A small multi-label image tagger, trained from scratch.
Data: trained on regions of photos with short descriptions (Visual Genome), 203450 training examples.
Rows from block 13, named by matrix and row number. Rows with one number belong to one channel. Each number is 500 + 50 x the weight over its row's rms, rounded and kept within 0 to 999. All counts start at 0. Numbers have three digits each. After the name is the row's rms in percent of the matrix's.
# convs0: first 3x3 conv, stride 2 (model.blocks.13.convs.0.weight, 144x96x3x3), inputs 44-54, a 3x3 kernel for each
# convs1: second 3x3 conv (model.blocks.13.convs.1.weight, 144x144x3x3, transposed), outputs 48-59, a 3x3 kernel for each
convs0.9 095:484498460519545473450489461377464432373457441458505459472454465496549508479523500435504492469510470580561556559594541562591555463542503484466503450414437448426445581599548576572569486536486503519475509472552426438421521539507519529516450495466456544510483553570455478474524479456542485507487447467
convs0.10 099:433451383501564500497501434571582686540508611482477541523510542481517504412441429477455493476502555445410501552471458550490439551468478520477460471422443533468545597527522548478521478466477449460380443538419503505475482448403492470431510541524523589550479529465382442447483427573494494539481448547
convs0.11 104:426478556385448518398438560463425482428493499421444461421434453419470501405450526518511490553483521561604565474568523383433453401435468457470442510513516502514506518606584492531476549576530426471429496444502533493562475480449519498544442544483511504552493557564503539556531498489567574681527626759
convs0.12 089:450462452435518496375488494456485481473539516523561523515464532499490482571499570494462487551516543472518595499475521501519485532454477459512528464484529393497480447520475552576567484518516451486466452502444506508480592472593549486528558488547428434530482482500478520517437488439467473455462454462
convs0.13 103:518519446498455432444395402452393457432439436425430441482438475485442498558485518452389514576442616725577727521599487468547474470521484569456478516500483466422492560512540464474467424461481510506470495549478591577480504465475508442549519518484494588640488486497493514455501485527494488507472462464
convs0.14 100:408464469527568541441509525474439454536491492564516528530535448532507459562567415367445567435485547419545621571503514519491458462432413537460455521461422534443419443412468378442479450393457458410507511459526505490549454482469476483446544593575514521468548480475480445414486462464455483533422438516
convs0.15 102:439467446480494464456463418435525545478594607447567526496419452473414454487418492451515455423452480472497525459499527463497471496453496483473480461505487444504530512526521622601581471636518409482451465524528421451481436473549435542544522555522442482526411432481436464504420484436427507498457547571
convs0.16 097:498510498502483471447405405647555575520544545515467484491504557504494505510484496556511619499491524459492551523485530551545487591565541535489500533492494556520498488517423448466502458455465501534507462539507458545541547546561490539496469458441500498506438460454488420470463479440504513504548521482
convs0.17 100:475466463478493466495498487414491512430481550410503489510478492547541537502489522517587579511526527562602575553573562562562563557543523593482516492461540495482475456462501486483497388494470489482433541496537660684639389419541405517522511533549506490517563515590547556504565616564520514520479451473
convs0.18 100:464470457433461448448491515473455466446501490450473504434474481496538487475492491512516620452411532475440515549524517531456466458440467504462386522446417508460538550514507596538594489526486504462579519558582562578575475483405479557447501514517566596530545527528446414452419450526473500528529518473
convs0.19 100:520579539571632550442495456511541484520531472533524498563517552531493523444414458511535516497487529446405422439452360454525471557513508502362381534483523570538533510565459432523501468487481550513505521532618479540517468508502461539540388532545517527535505499467488516497481459540452460467395395499
convs0.20 100:454461430463476413470494445454503480475492455545540544486444464523493525537461507455478465529476510507468544508579587507526569453400442512515504498526512481490488531519508604513440556568470435452467440448451567515475504474418545488482633570611431458450511489447471495515438452453470519444545550517
convs0.21 101:497498523438437472492461476650573575518487508486360481448449578475472488502458473509501491460489487447433474529536497485493443492498413512524490560588562481545529467536514520539485468494455597599495491464499393437501550491424540480485508556492645604532583567513442489487497429477563501483463486471
convs0.22 098:487495525477447511508462525523439499503485476580500463492504480513531565574535519424444490524459564527450582462501495500501472527497499485467610520526603490459557431477551405494587459469548453438473466492530418481530545518527574527592538472552485509474462486472511493489366431518404426560432592828
convs0.23 101:456411470519493492544440504471442406486475437582529558574553539494471454445462402582598583486483450500495489575599535523511496477494509536570561412444500431461581572491502578484522468525558500488474489422396446427355434474465439463448433452528494462402513476468512569509603603583524457471478499494
convs0.24 105:500472467488469478498435450472514466491507509499521548484445476448415484522489464526522532473431526426399535477466483489477502520573551517585542494525527429525572479494570529557514539559582508436532528483486467390396535464450613532503509379410431457505422479515483521572427414413443412472515492527
convs0.25 102:375594631419567633403492576418503607443538538435514494487538621455477559411480545410434469439524564522497540478443551501540582494476568525553513499512472536523489534477513545428464504433477440533564419549560409476513419601594460593575429505460565487525507525549523505553465453548442486472446490511
convs0.26 102:502414423541494508581605623455519549429482543370408505488515471427482447451518488546571575472522506506482457470427497526449506460418510524486499547513627554714773456509441523487496553559520477496475453447460487431469394514581472541657503580587478571631471575621384510541431504523493507614504563586
convs0.27 100:490508503440414463458405443505454431489481434577514529476486473491495483462442468515488443443504420458434394447377467491465434505485475519520546456486451496486491561554552511567573482504593490482574446523485429484541433453482512539526559578654548515569444474471490433467605627705512489572397399460
convs0.28 097:419478433441509431443526428633619609544547550489480473508497542501462509464470501629619599534496545521544569407434397457472455450514410541489506544445536488456536443467466479545527469545501478504495496546508473507482549487482496509491531501474623586659573510555674612608560540621507518542531524555
convs0.29 095:441479512492505543488507525500456487461514495473431462486552554584557560537576546454429425481477476457495547490468470533443535522458540548563589572575648486588613523518560525476472527501459482488520421478500462440466569562576490512488458432435461479448428484449454489477467474514495542595522548572
convs0.30 101:473453475475478457440429433497501487497542491542598580598459468602498516586492530606560557524485430502447459562557526516452473475397426502508411524455429513503431455515615505554613554510552472464492486486420474462442443521494466493474480484529576545545521475497477519538445442471460462508507570534
convs0.31 100:407441433468426453471469496535487492466486488494462482517540477534541515540557505476456513470479488397466524467428460443419389406397448621536468602491505632524447557516462501473454523454505572636583559535535523470562429483433485519474540518509612574576552492474474478504561538421513511469483576505
convs0.32 101:513557493481500444465474429450488434514509511460497463442395461435391373452429464519513482435506417398418376538473437453460511499532552498496501499518490484528508512567515504559524484495456528446432469485445512533531508483454547493484551515424481485478467493536491541505439497631408490569439506561
convs0.33 100:517556562486508507493445434478461450523551494518516521450512488436478426506528525490515547463481446489477470472425440457466488524468539551528495497507461599551485505459479463514438636483468440482526466488480501495493497545536482543475511568543545472470511511485494467502464515367528520455420478376
convs0.34 098:527506460499510458450505447549458400545476429608503483515462460489478459528545541432487479457497538413477507600561536519478472399390407521532617464482523491536524445478485415519486458549581639578511486517496437481517405481507483576586529575546506544501502460459455499475499485421487498480497530511
convs0.35 099:515528471479516501517490467484507454490493472507571516550526464529523503446496473462487447437480490539635564583634660485592614492528485553547525478453453484505499492509516558519495491496421541550548519580492447510497520487424494484422556482475540498567447464484478452463491543493529494461595572583
convs0.36 103:479448482442444447468490482476468463539479428611545430511444419542480482478435444431465500471505490479464482438521516458489465531554509487420447588454431750606499447434462514497550493534529498544485507502435518505452461473436458457475478504491515566488478588495536499497569597465446527488414465514
convs0.37 102:438461476504517555500479530566491476511508499500455511512465532548505516490519485528483459499477530545513534589558572478452533446425507472493482513463505512547488630613546595612548550603539555533511570487508541549537495474455534470518508483496557468485532470528418426473595597658527532612454459553
convs0.38 100:539412480475470482516480500482492451477450425587540477526575489504541500452471441509437533499481484500507528493497526516536499610617665391506503423524553448558562507535560501518473509385485485542476533584547538619553447450444536466476569486481608520503525463481511443506509480443468431403463451380
convs0.39 098:545513589445424427535500521444414435471474508477559523524535511538497507552488474442473428473553464414476444547499457563583530563618485423443398493527497549569586545428577497476567454422429640583619546491460562427436506480526442486505488514481482466471499532562552466514468484469521546457532526530
convs0.40 101:593554553582525535519518535571569645490503577392475462513507495486477464454528461459454461471453401453431428462440500488480409547469467476462508425404471432492510522522564492498590447577643407440472479461491474476467489469522587575534570523537537496498541524496593518500490510508486399451500486502
convs0.41 100:491520501492463461544524514378433467523519572550602597464461469466446437515521535568454512575581493549561557524506440500535517593605645530502455468487390566550453558534532572589609501563549430462436466475428452495538483496482520551532529551543477439396469473470547555576535508499535481477628499517
convs0.42 101:457487513437496500419427463446460441513498491554547524492486508582536544541476489536525562440443430581619541499470409487463458561521542453466491415451448589505491503506520515454518491486550505520475491479498462433466514510592555542585411453512586517479530489466528479418502466422475476497462468538
convs0.43 101:464538444500549463455542416473449516480507537458513537476501492460510493572579621467421500441425474650604628542447539512460453550563476501516515562559562529504521502473530494428545400413519549494563492452477477447485496532476468484402437441409465427379409403371499499485420403484440447497508470539
convs0.44 101:556532555546477499555461476492545431455474404421452354494544570425470464414460433448446463393447468498497513472520556487484547488461553454422483446484457486514458545468461417463476512509503516514557478477527453402483679621588621484525568530503428503564419489535457490521497494504505523519521519518
convs0.45 098:487497497533543496543499476491478517510486608438414495511513458504491507493453470411401563450498585475459554547495494532469511523485525543474530566548535552472485559498435494475540556540656499464560475466498504506453517495516510442512513481573477431436461455418542423445432480461483493460507504428
convs0.46 092:473446497539463427452505487504524515504476454534506507599562503451455487465468494488489486548577590472527525495525545423455465386445487508535515583529567504442352569472496554508499521613552487578513434480462505546508479508487559546542482507498413471459479450466493542487593528488532535476609575541
convs0.47 101:447355509436412512454423460535395424514523508562516573435458405497485454476474456444466485480481493536537518481524464499519550478498593502540511460480443414429406489502485545441524551486483477408466538479535518466577540547593522487574472504519451412454517455592538569722391404404491474485486461481
convs0.48 103:474448465518519531581570569573504480478470401556514492483465502463538556452522558473468534457485509437479454492427436579518475483459504504562618406378448461437449502598484412636494421458574494454424610529467596566447450532480461475472482449471438404478445431445505481457406433451466489463405453415
convs0.49 105:560521532483439440483452447540550549462506545455452523621562568548537521527507556462419462507487537521492560465462458482522508442453438572597456506519513471443501625583644518566537518532568423512455456499523411457498435494426487542483475578524568554529556504509539512500593607549546526525461487463
convs0.50 099:510450496463450508547516521505446469540519432505472456443472410477499461514498487514463514492521592499516605578527567477429495560518524452508554490533554437493473505526512554564488503558546535579558523486573487517519536537505478522489493442441462491482451467466389468411510495533462503565506492526
convs0.51 100:550541467541490466461426429577573565588495524529439441510432409559553511493505544632555529556529568579554548507524511428490536425461493483558522456461478491524516518562452574515501583490473496450512507490436491480481481500512533533497513541513533536558495489519419457513470510501466509482483501543
convs0.52 101:402415454464486487526517504419406342479521490542633574514445473443433488472475542482509565566580572490522559495493489506483472535553506644473394618528448599589470564586503581583526494540527461467384507589515505595531499484453476499442443470428455481510516531532480486461410424445444493508512588600
convs0.53 100:511488500500450453495454502553529554432436461477425464436390366526435488498455476428502467441485470458508482487489437527528418576559479513437466489405457575542465502489508557514452496511521597524536540537476555477465476490569506493601483535609439557477412488450359385427555503481459490439452448352
convs0.54 102:453420423515451516512498499423418449468499504550532555467457449526471492442451413472448479414427400496486528503535508554534511566611548525487501512503520548553533390490460429487495530566569476485443489463465472466422497493531478506504476512476358408373442477434462508442470514525531542545468498493
convs0.55 100:453487647432418576422435575526476500482468426529512456539527474448479491494494503478438411386398372453459405429501480469529546500519476494467479469467467473493580528560463542578506511506477523555507498548505449535501430385402501452423470429451537588535496547539476520484408524653419458575439499555
convs0.56 104:522485477461437489435459439471491470485503500485472483493430466550464437472469466514562569472500523448493512479412437503486481567581547502453542457474551493531648477511490450471516481435565414485503477544565398504541514480525568564570493437556463446503489460548477474569507528556476475549450522584
convs0.57 099:505504486533465481500494481488473535501514533584549591445493499494491484543519506552521490452408416532530610505507443538540543511510510464502477422443479404447455471569544543579576557606512608524554524489445559477461496546554498526535552596566507560509454482438442514510479499515386489471385473469
convs0.58 100:498445532466418438486408457523512539527536530513487519410444438491519474486505452572594575438500467496532548446484434477550512508520423409410483495468552510494518506487490528540524485478569623530540532484511438458529393493546456482529463504554544556547487504544501525540491486476511437467597614550
convs0.59 103:530499492481445443524444456478454449407401390563441443447481426443461428463499464426400446420421470478473580429421468483501477485561532475448445513461450486505534522463432538579469519528532422439555509409540595507526563520496525490558453427518420389404470416427546610667462488539484479462587572528
convs0.60 097:489569488467509479443481467485483449453393428400459416485490432538512504562545525501491451522528513553541544514594697432453609363444556408441367527540446450502445519513541526493449545497522471614626462580586474512561510512528460487486508491541403513556395508558390448591423517500473537525457470516
convs0.61 101:478437471425347364473382405531583530414467461367398417513504465527536514478449480525563473535528498591527548497517477529526468367438465479504482441470471471482501522584529534484492507514496437420439518486495503468472539597546487551533473508472576553539560533558395397445456451401441449464434438459
convs0.62 099:513524407566567450555465433452492556460508510439467469520459528493500518578511538469444518503475546464471537489538524424530491435490413596550579561556515533501506436465537481417461512478512527501550524478575467508523503477541460505572471496482586497498548453533509490531569518499481481424482481430
convs0.63 102:424466452421520500357481456526481524551457485545450469432512496508493582500509572400431385454457420585556564507547499488511465538635508442542499430468504452471526481431483486489534480437460526538498483473502467533513459469462502536484471516438506564553513558561538568519560658614487611642378484547
convs0.64 098:471523481497537514469538481490535493500528499522529501410419447529492446540505489535532525500504471488434462510556481561544491553613547474442498508511526534455486443427423457538454409520546514499545552587545531474481433437527484483505500550569563579618522523565558576637483460540478443469554440448
convs0.65 100:514495486531514495524443463466489562479486537528485511474487510482422506504485505482522473475517513499525525545607532526592527554612531447528541510513499542520513459543577439455550555512572548461469626530467666562519487529529539573593532535633525545530483480496499443452538476398543448465522539469
convs0.66 100:563535511519535473496478446435506508468469569405497509479514499454466456483514501492533471553556459648645558536474456516479416466472489510480534489467498463463492561534506590542539492477530462465459465425463442489480489421538495437540539515540459439486497499470538535560494495498530538538519505485
convs0.67 102:395498403419490444440537526518575587488476523479475528477505538448435511380446478498526557483437448531487582516494508435448465406456457500476506490475529507461526461546544423568546491547431528535526500477484542482429520480511526505464552542497491516515508449436519502424554454456573497516539519537
convs0.68 105:458477526445387482483522548573629525466444414535480424448471461459448472457473401465455436555506506486479530503491504511474434486464424552525452581477503535496522482505541464464523451452370480513420478535444515479385438472488431518470441539462583525528540528528520502471521484439548502462537504402
convs0.69 103:523453475550502501524495481544487501478465597425600659477456404465475463478481449501483554435485523445461467437434495428509453448550574467474504467554584474560566575510413625608460593568481444424404511524480515584584512579599450469558432483495360411505427574641423500654502460501523521510533486485
convs0.70 103:473473440505531460497582482486478499492485525525497556555547464506458429520494465506467523464444521517445519471457450472471493497396401630550590529468563422433491465522520433494569422447511484544466452520458544567516463562529441548498474533526493482484412446427507459457460509598524551598532572594
convs0.71 100:475535486468488498494471470510475482522518475540567507403454479409450517413492522498544558456507549525572634563521507562518483507437452518517452505529471567555530391478503439515513432445478581568522489585479446537466524522623504476560557461597594577513522552513522568549568617682398383477409461486
convs0.72 102:376405416420432420430462457491525500428476500426456510451438553462463574523497562453467553482492519504496573464509539455565558455472543485546454537498454547498382443546504459545510455508514545556484553534543575619541413511463417513488433509558522508569500514538513492508429440482417402433490450450
convs1.9 094:460428457486528532468478524494549505414533534424484501502602491452463423518455444462492471500528514468514543474560523543556544466551495623561608551479537479536526556534465500556517578536564542512463499509451509446427457409435481500478561686614589577594573530541580545563453518543423483505483530502475500453492527460519523446
convs1.10 090:396422537417422534500554539508477452521475462523512478459376405546483541489551567555528517523434480495496492390368394393485479468460454520482488478421456476414425514452525488449536499471490539551530464557495431548528416419432443493465460491445411420417513570509659676509493410450462482513449510510484513543473525540475540531
convs1.11 101:473479456481448467523517513464435509533510539533536501540516432488528451433517482450505516498521472432493541446500476515593543479480447447545467456473417429441412528593524484478520479539557534557457427529453495555526444474494441445456457509507475469445414542478321390466431486483472542513460482450478562547482438454489498421
convs1.12 067:483515528496547481478512490483497465492526480486524483518537482569692609480427451518591452510602449483529456528521501515476490515490535516496564513439546522491482487501500488504494439426476500527499494520501517505506522543499535547520491516539471488484493499501514482530522495467487473465493510507508513465524563477533500450
convs1.13 112:463403510448411528496499490542542570490557435469494432455470514447509473481533540561535459478475483516475471453492494487537535493519592611558530515478530476470450573562577554519518564509456330375364453520486476516543429509534483501486561546536503461435442475448420481456493472497475423440494421449468431512492504532468519540
convs1.14 105:477437409452552458478525463571506396600448425623512474511482409565512492550491487527543525633494402564494432456489516474498489422423449490555494429486387456477430559604500583553483562469367481523499444448498483441498482451458411430450397459405475549434500623422412492470552551523531523499524511429549542569551509579481458486
convs1.15 102:524504527534430507588558541439453544475434560498578600507555499528528525510419511492533462521542524497549517496510455569556610455472471547581476542524497527458407480541506484489389554558498589649588491449507636598563424465525448465511378474518533479580455437583495474473445466522488457433444385366480469450502476427466446410
convs1.16 093:563550520452453481463398508483582587518518462518468421403415435453398409464423495466426461512410367495456453481473568502510553522513598471501456472474437475468426494527468522512455507465408563552531539527459447434419534483534489436455455503489600567518531518472511508491499494430509514533498539527599577513561558480525535460
convs1.17 110:602566476519529453483485527520622428478529427420470437613696456475520397529552430494459491437506480463539516517571455474544447510574458529535444497504466501534542496524411441475521537522605499519467527553525511545565578550551486489396527599503524484560526411515523390481484566523409550472462483497494496501463542553483517550
convs1.18 097:539495501584417567465470517421463527509578619474530647488465465515511457539551474485474467489431456470433394480515498459522500462623555584521497524448432556389501503553468507543578518487559512422441558445466585497460571585514602505429565538486508530513426492506493492521511472480501413408472504461549560479605503457521439447
convs1.19 087:523472520498593512495484529444460516471562500591639568558543596514445480456488460545557535469450453489447501492484474577539559486512443505473498500453444493520481523480497451417394470513549540579565435445441531509491490503530485421461578559500530539521480557473533500458488453427513495555460505516513520479421465519550526542
convs1.20 105:452515467571484581515472541574511477513524493536541473483538533466469513530537607540529514498457503495477522469493459479491528514462482574555473534474448502402520447455477578472501528473523441416526474521552466476470547561578460508525404512524411444446456441482488409478432466451491495505533458481522501490509436393530472515
convs1.21 102:596613512518547523503413457600627536488536496469476408555643571520547469490520481517488529444398420405529564421605517456513382480507421475527506463560534447526448517561498507502542574410552496564535485485423466450471496591627490477493494484444517466507565547513473488507520524546527567608490474485575586549486505596505521527
convs1.22 107:480427480616542517480514489409460520466521525480504439534598518484492565510465524434529494444482470415434458445424440463471495493450483583608548544574509457482498550512488496454502442409438478438557449448523435452528482358359529474488611630541573459491531440534558494545516558449449446409504538463452503543508469535479495567
convs1.23 105:502441533485396492478471519383388481457489496470490500559648453534607549457493466528577439479457419459488438443451475473546500464512547511635504522518444483472517526530501455463515492456541616516461572521469485428500520510528456455449487560452559499550556477495557433553484521507436493512556546500472448541485425540497476487
convs1.24 111:461526556485506509548513526529467545598516567510490642433428486448465492460562513496544563458462573576601567410482505481534571546547597506557565540553501551612608442456502553520590471418502509481510492501478514499463528531567534493518530477618462425458539475511504481515467575514496569491466546464496558542576544489473414426
convs1.25 117:480494486524546444492457474440522487438458516455428465542531478510517480484503515496552540455542480356480510471496461461500488473560471545581535437472508464485495442485539447455518361445482437493498417484483455431512497423434487454474571547535492452491458470421471478497482475522442455503460508491446497513419465471469565515
convs1.26 097:495502490504451578585562538498559548554543505557577542554542545579593520598486507496488453473437431449437429527535638497492623542488548456516535466457502475444509494461498497487487453479472456478472504455491431414456443422436452476504419483524467538574527548593520566602480514519451420436519475444603657536537552456378398423
convs1.27 099:489497532457439478479503473459449449462514509514555529515459467427442438468498502464489438471518449561514477478490533466503507444549478555561561491545556435468499442514567439530551512484466435475575457477540502536561537449465591496521554557560519547550501538515454492458513559551468475514451517453463462483503482519501569525
convs1.28 095:601583493533496439539435500515528422469529458513543481521593581517581544429498473543514563556603554647662596427475427410421420462484472550515466566520460568613548454473503473413476506484520500531496441475480395434462438432482460451468463447497488464486509476500490436466525505504479475465454442455522486461571635494490531421
convs1.29 089:440430474443502478482448500511392433481448459499447463408432494434379486486413491605582535507415495564496571460519509512534534588503471528498548584457548522466458511453438541482463494419468497452498443444543461437580454543514510494536531519491646595507538471468578493545511529521551480517511498538430435321494543314445463376
convs1.30 102:493500447507511480474455519524395550572500544565472506536505522506474528565542513493476409529505412542526536477515471549586483532508468402456459441466483428475542584622526629562502507416458515574538421465412488531472501528549510504505530495466577474518547495500576538516476459534499478611381497527493503504454450506472459483
convs1.31 100:633609469603548504661620461552382431650441539638573581534565578530503537493462519563529456460488426469455430469473485496438514542490561458462421520490481486486442455433498499498442571587520420408477375429473407473478583500510574512534532447400535584587484530506514547504575485502584502556584494496478499550462474579469497548
convs1.32 095:467437517467428518512472506451489567488479542483504502554536490570541535634544538470433435458504520494450441507526606524504542505571542481576528458546495444480431475469564525514518509522532514565548455508520468416442459444466529593588560556588606554619703544625556502551524520519521519472544540485491517545468498582430465576
convs1.33 098:489475526453495479410458463420438476589545496570592540476439407462497455474520554464448515541440509635534499490479467441469482516566531580523670467470551537497548518486525571548550523438488497509481533552476494496520519447506509450512498493489546453501535459482552440450536414470507418454566521495430442510501509598431446435
convs1.34 087:479505543475509547472475533586507420479517414494480423512522471490511422548519463571518516531432425545483438532514494510425487472479523466514519471551540539588559495502461472512479446460528526517483611496556533508486504578494538585466578555527506656591423484477383454445426416383485528489546575586512487479520533510478543523
convs1.35 097:523455493538560500477575452491476503543514543510542490478558510500518441486449468529553471522553458491522490502544548499533544440478461573514459536506472417442401448518546440403393504479432499505488475497462533476509548499518526480521507478496553551537500523458530583534477499522467460508471451468567521533530486526458464497
convs1.36 105:490480513509504525470441579575524458527456480549491534457467468501515497490442436592611557555509533577540579493530521500541533491525434517542405526585478476591511508392463525430499473463506429478484479478471508469480487505457530525477549498485554432459606529533567520506455516555475444572532511540387561593410605691398500518
convs1.37 105:493510514438500471523471401425456453449479534511558504574570529479440416483405364509571509526504543490396421569514543488448486460459475474535572489503503435463462500427475461445442535601505431420440537516552507465484512505483490481528443448485478521516459508514491581531632560576509444460447339380473448445397517504478572529
convs1.38 101:528549440445517446478422448506535520483461524488437511509524520466412444504488496426374370466454461470449469562693578480593508446445424502448391579545488449405426534493483586471535630566579534546461504501433529579515520556571478513521493499566559512520531553565525453508526554550522544534484464438527534476547515505484425415
convs1.39 104:494412402516552443525414416412468477439504526457459463665646539494494431444563557521517540492472508507478477499532455476471484507487396493469425446520466433480444515508511510449461518508576484508529513463497521538498584581561545516479543521517542558517561482484501431414453545639444465474479461467585593522515497531433426438
convs1.40 104:472411500531496494422462418462420605490478594438507469453429502498439465507429418512594628505529562510510527455438424514499506520479425551581550452408508479467483529528514521615531490488516456497485483461384459389389492465461449481456481574533450430441537521494531528532478498457484532464414462421485565544510531502512463510
convs1.41 094:476526538518496503471517524430485596419495607437473500440530513485534495483540482448394428458433523508497506474409431524541522548465469462488491496494587466481472450520498503506592513427551552660659427406371519491463527472412454431425430483472511494587571472513531507463494486498482451481457514466466570478490474458517424453
convs1.42 102:444465496523460541426493551546487510499428492492547520522536530480501478492450471517482467466469442509488476433483418496489447546539424496531459474573568581611566544526539433447530490505531457526520535585484568641560532465435489474406470537441521484463516505493520510422564533552476474473521462432489483500473474533498533614
convs1.43 107:418409402468504400522526475527543468482520444502489430477468469512428484566542490583511400523445471495503461502474502451473476438462392548550557491383483493475550549484456586574453577542511513473457601488568497502567468512492456471500568591477569519493458421472434445456484531525473487486485514438438454527478529545470476503
convs1.44 096:436497494469498485513581555432499431430516442410456404701604508502455481446447440466526557501497554505462441503502475457435447495512501555557546524533482503528524539503522528496505516558499454492418531498508587539466544463513517483513458484505510486467578460468518496503461500409416434493481483490535549612471443531492491523
convs1.45 081:446505555505504538454526541466478527503483496442514405517499492473580563484509508475554588482516523479505504542494525517508543510484491425502469510546515552593570415432422524442470391419439575629593469530519490485473580611633492531588503523538486459517550481451617534504466459417402428495503526472451506493480498533525559592
convs1.46 062:537491463542481431540505495502500395407440409410436427501503450522610533461357380488543477513632536491518518568533535556505518584480509586566579548479544490503507474472500532530539498557549563540538483507497491460467431454390527512447549520475571565619587529570570499570572560514532526501484496534413500478472638511423432443
convs1.47 113:489515585380428523469534640449459404448500432476514449632531380536493423486456422425464464492553491506522479453469490436448419438457443484502468460497468562497437518498473509507494560613625484456494464441453481531445589516516522444497531524520503558667486459579482475470403478477405479422462486435541526493565526480545570506
convs1.48 112:444515400404497469424443448513558536485444488521500559556587523483496525542473500512558563425494484445397473480564466409445430505623509520471500502470507496557495493524513549491489541557535529479500557528482566501490468413400466437445411441401378441482479446471526398451548578597529445488448419393418383411506524390561639566
convs1.49 100:548524536537549505470499474515470523537469553517486485524488464494456486491506535514459523515457496498505447472552515392491493480448484553596570470586561456469470485536485439421453478460497551548524614488462518465484519465452514511510462459449491535516519519448449490348449468544523452523591522509471492523442405473522554550
convs1.50 102:477454511559527516567492511459511491502511487531466441537650511440466496564554494536535504430432480521436465521631543466534586468573454475613511460584504515562482543483561507458484540462547438456522415519533490557562490537580395557577498581522506481484446495427483463430540604608460477502461545471430554611502482487498556535
convs1.51 087:569594547561596495493515520476506527458443504438469525500552457459542471450463411581609582503511522462458497524547552568616537539519545490492498455475510466491475548478569530424485466336471503497528456438438424358416646490474551462483624557468511537511546480456507496483580569507559542528569587515503429466506447491535510539
convs1.52 097:525415502499460473515494447449465392500505452479487447448459456510494461481555523511495544493502526482483568538427607414379546458524595565554611581474477551559571505578523507548573607527488551499541390432555445415492469431391522526467493522402520423407533499486516566493551558570499429410520518526452404502417394572451390541
convs1.53 099:498463475540537514565554433413441501431486488412468475598642458569554403585595531472502489434529582489484497521509554518407469487454436559506485597575519568606451568533522555490443580498501431477485557540475600622490461502474483511508494542568527522698486450575534469500571575548488492474500504466524613610558480508468456447
convs1.54 096:428462474448446473485510504535548450558527490572574525415496538463505514543597525569545565524489524503548529497488464509481500554514452524462463548508493588590558546571590522543534559554494537522493577505488571545557469429463483445446609520501407448459496531496492481528522431466501469465570544528503508535458470499545512550
convs1.55 105:526481520589577572583532506483455451585447505596518525478477418525511465536527503535522595556465473569558501556562518457467464557498434612590541469537501469556568469487521484452531445457498490483509456465530508438504556507473547568545461455509469516500467569512475494497457510539490457500401463480542628587526537523470464520
convs1.56 105:472555541436556546525546549505442422599483429601566431501494445551484459505471509574516518601454413608531486479375424508456440507516495449464516463516490490560579440500424500504441564435364604536524526438454553490566641560531578494512515475499430424456451468432522552482429496509452479434531540517466547512409469513485495501
convs1.57 095:476534530515508580488431561526484490523540469585526475512566511517458458496462449493493528494494521501436500533485522578477491513475495444521533447531572421539509537529499563495451513502478455483570422445503458516530504558523459526453420467471552578590487469522449455464509556524494532476461505448490499476432454486487499568
convs1.58 096:466516547512484490469530552444470474471546529454543448572559473556523532517577539518585527540587540500522543488434490470484488543503508486507459552564505513500505510507450489528484503459540585505450560417487469452495535500573573446500630523456637596569536500568524521564542609530527475449461487427544565465602578410544440424
convs1.59 112:537606539495474446552502478453429467446459491487510563485490458475509497501455482425453458426498501467504490509451434462406394414412363493481490468518504533603562473457542572494481487533532528519474517489537516538437469508475502505507516481512443403516443400479510489515627612544612515490489468438534474536539540501461501504
convs1.60 097:458484520479502551433437539460488529486479528531467549495488462458424472572586514491472480501508488446504580447490508481535504600622427536482508507461513487433492515573551519496483532503449516446503465502537537497552590551556546521446585652554533486452569464481546503477398489519433488496454555643509517548520494439519519454
convs1.61 112:531565562552499629516531541390386503414434548474533597517519493565543441612557569458488473535601559510520500445449460465414458531471527544529522507557557466453447481494510494545499509502532470483543543586540498429391492434481511509501510467455433427480503507573567496558477492512488424401449471474573589537555468462585531516
convs1.62 094:522534528516528534499474525496465450440473447510473472417508463439512479436526455511498470468518486534482458525472509605576544520509504509593572421455572359463495563442499479575538429397464438449493468555503464484505466483449420481427556601520503473517523516563507444476516487542524462519517452474498514456500482497421432490
convs1.63 110:510506470527533435408458400480531476525453480627571469472497468469516480472494489445477450531519521554538534542550537526466440459505448456487448443464418479451432432480545439492486456551487440462445482465476521507533558524447540537534540467461527472513580564524522529493584633643516526522460422485524479435487467393447461437
convs1.64 087:481437406475461418446401443522490394536477442492409382532626552502532440523492407491569561503545522420475509557514489535422495508515474447451493424475449472517495419537535483589530454428459504500526474451463456510509557615589507522496532529515523553494539504476493519498487501454519460470475444424473492521497500522550541496
convs1.65 109:480433483544557557532574618504538556470528531443446492438481471505510497535611579538482527481464523484500509466454451536483463480448415478455484481498549515596643512491449553555560473440479394434453425437429491507488368461410379406429450453508488472542499464566553463496496525541573543572584553612514474474505479446478464450
convs1.66 110:499508475529496441487495491528526507487538526499537495487479479463476478515544453547594613581557589629607602446385442504450449498445442563510548524486615532502590578602568547511637538484644490455451519536445514496467538503516488482480514489464528509502477484504477423463472515492492494490492504483473464474547523513549591541
convs1.67 098:505523539494423462558470448448445491510516465506481451409493474484578496508521485577533502543541469579558538555510544565521507519497506436467473433520570448513507499530540503526562493522475413452526458474517485591604526521470517471411462462485578519506457467550510502509479506424509555494499604503424591597506516536351409452
convs1.68 103:492467490518479489528524516476494637448398598433339616566491515611493552572479527571580591554542617559506579473529493447477437401406367518419481571445560576545562476496507517523557509526623477457459516489467561461425490437517569488434604439439473522448530537460486515432520464439572480521480438511597625559547552518443476511
convs1.69 107:604540510470434475440490518463474474520508486566512486590509456561550511566567509437572594454488546408477482536502489470435480503509457472560575462490554509510543515529484492449467520452521553462524570601516536528482563441489503404469530513497459443501476483582506484587507501496554452433538555503462473503580491471530478432
convs1.70 105:490430474509498488513448478477451452478430427524514515484454453463461499507534591578569592526548524454433450484487516425442496469557591534496474536529466502550518447439452496428458451396375466461500474477634496468608424446429516543520521545498497509413481631425413546408518567483544494458535465460451449450497507503467516567
convs1.71 094:512547532485486520504445433581502369583521449623600553576654555570585432513519427523492443478521458479477436565631524566564548434568487489497464473541490503467455447479498428461426494509511461471537578433444667525495434459469412460474500480492502487593448435517414398384479526625563544520547516493514554543415427493489550522
convs1.72 109:461512521455477524459477499543465525514453507501461471518482467535480499542569569518509467501481458494498450548503519522570534457532491408481508488454430403472406432520502476520525536529530377562602383567562436637577484518532453469514433459455417467514513521562547587558564458390579561515492607564495528563414465545514581580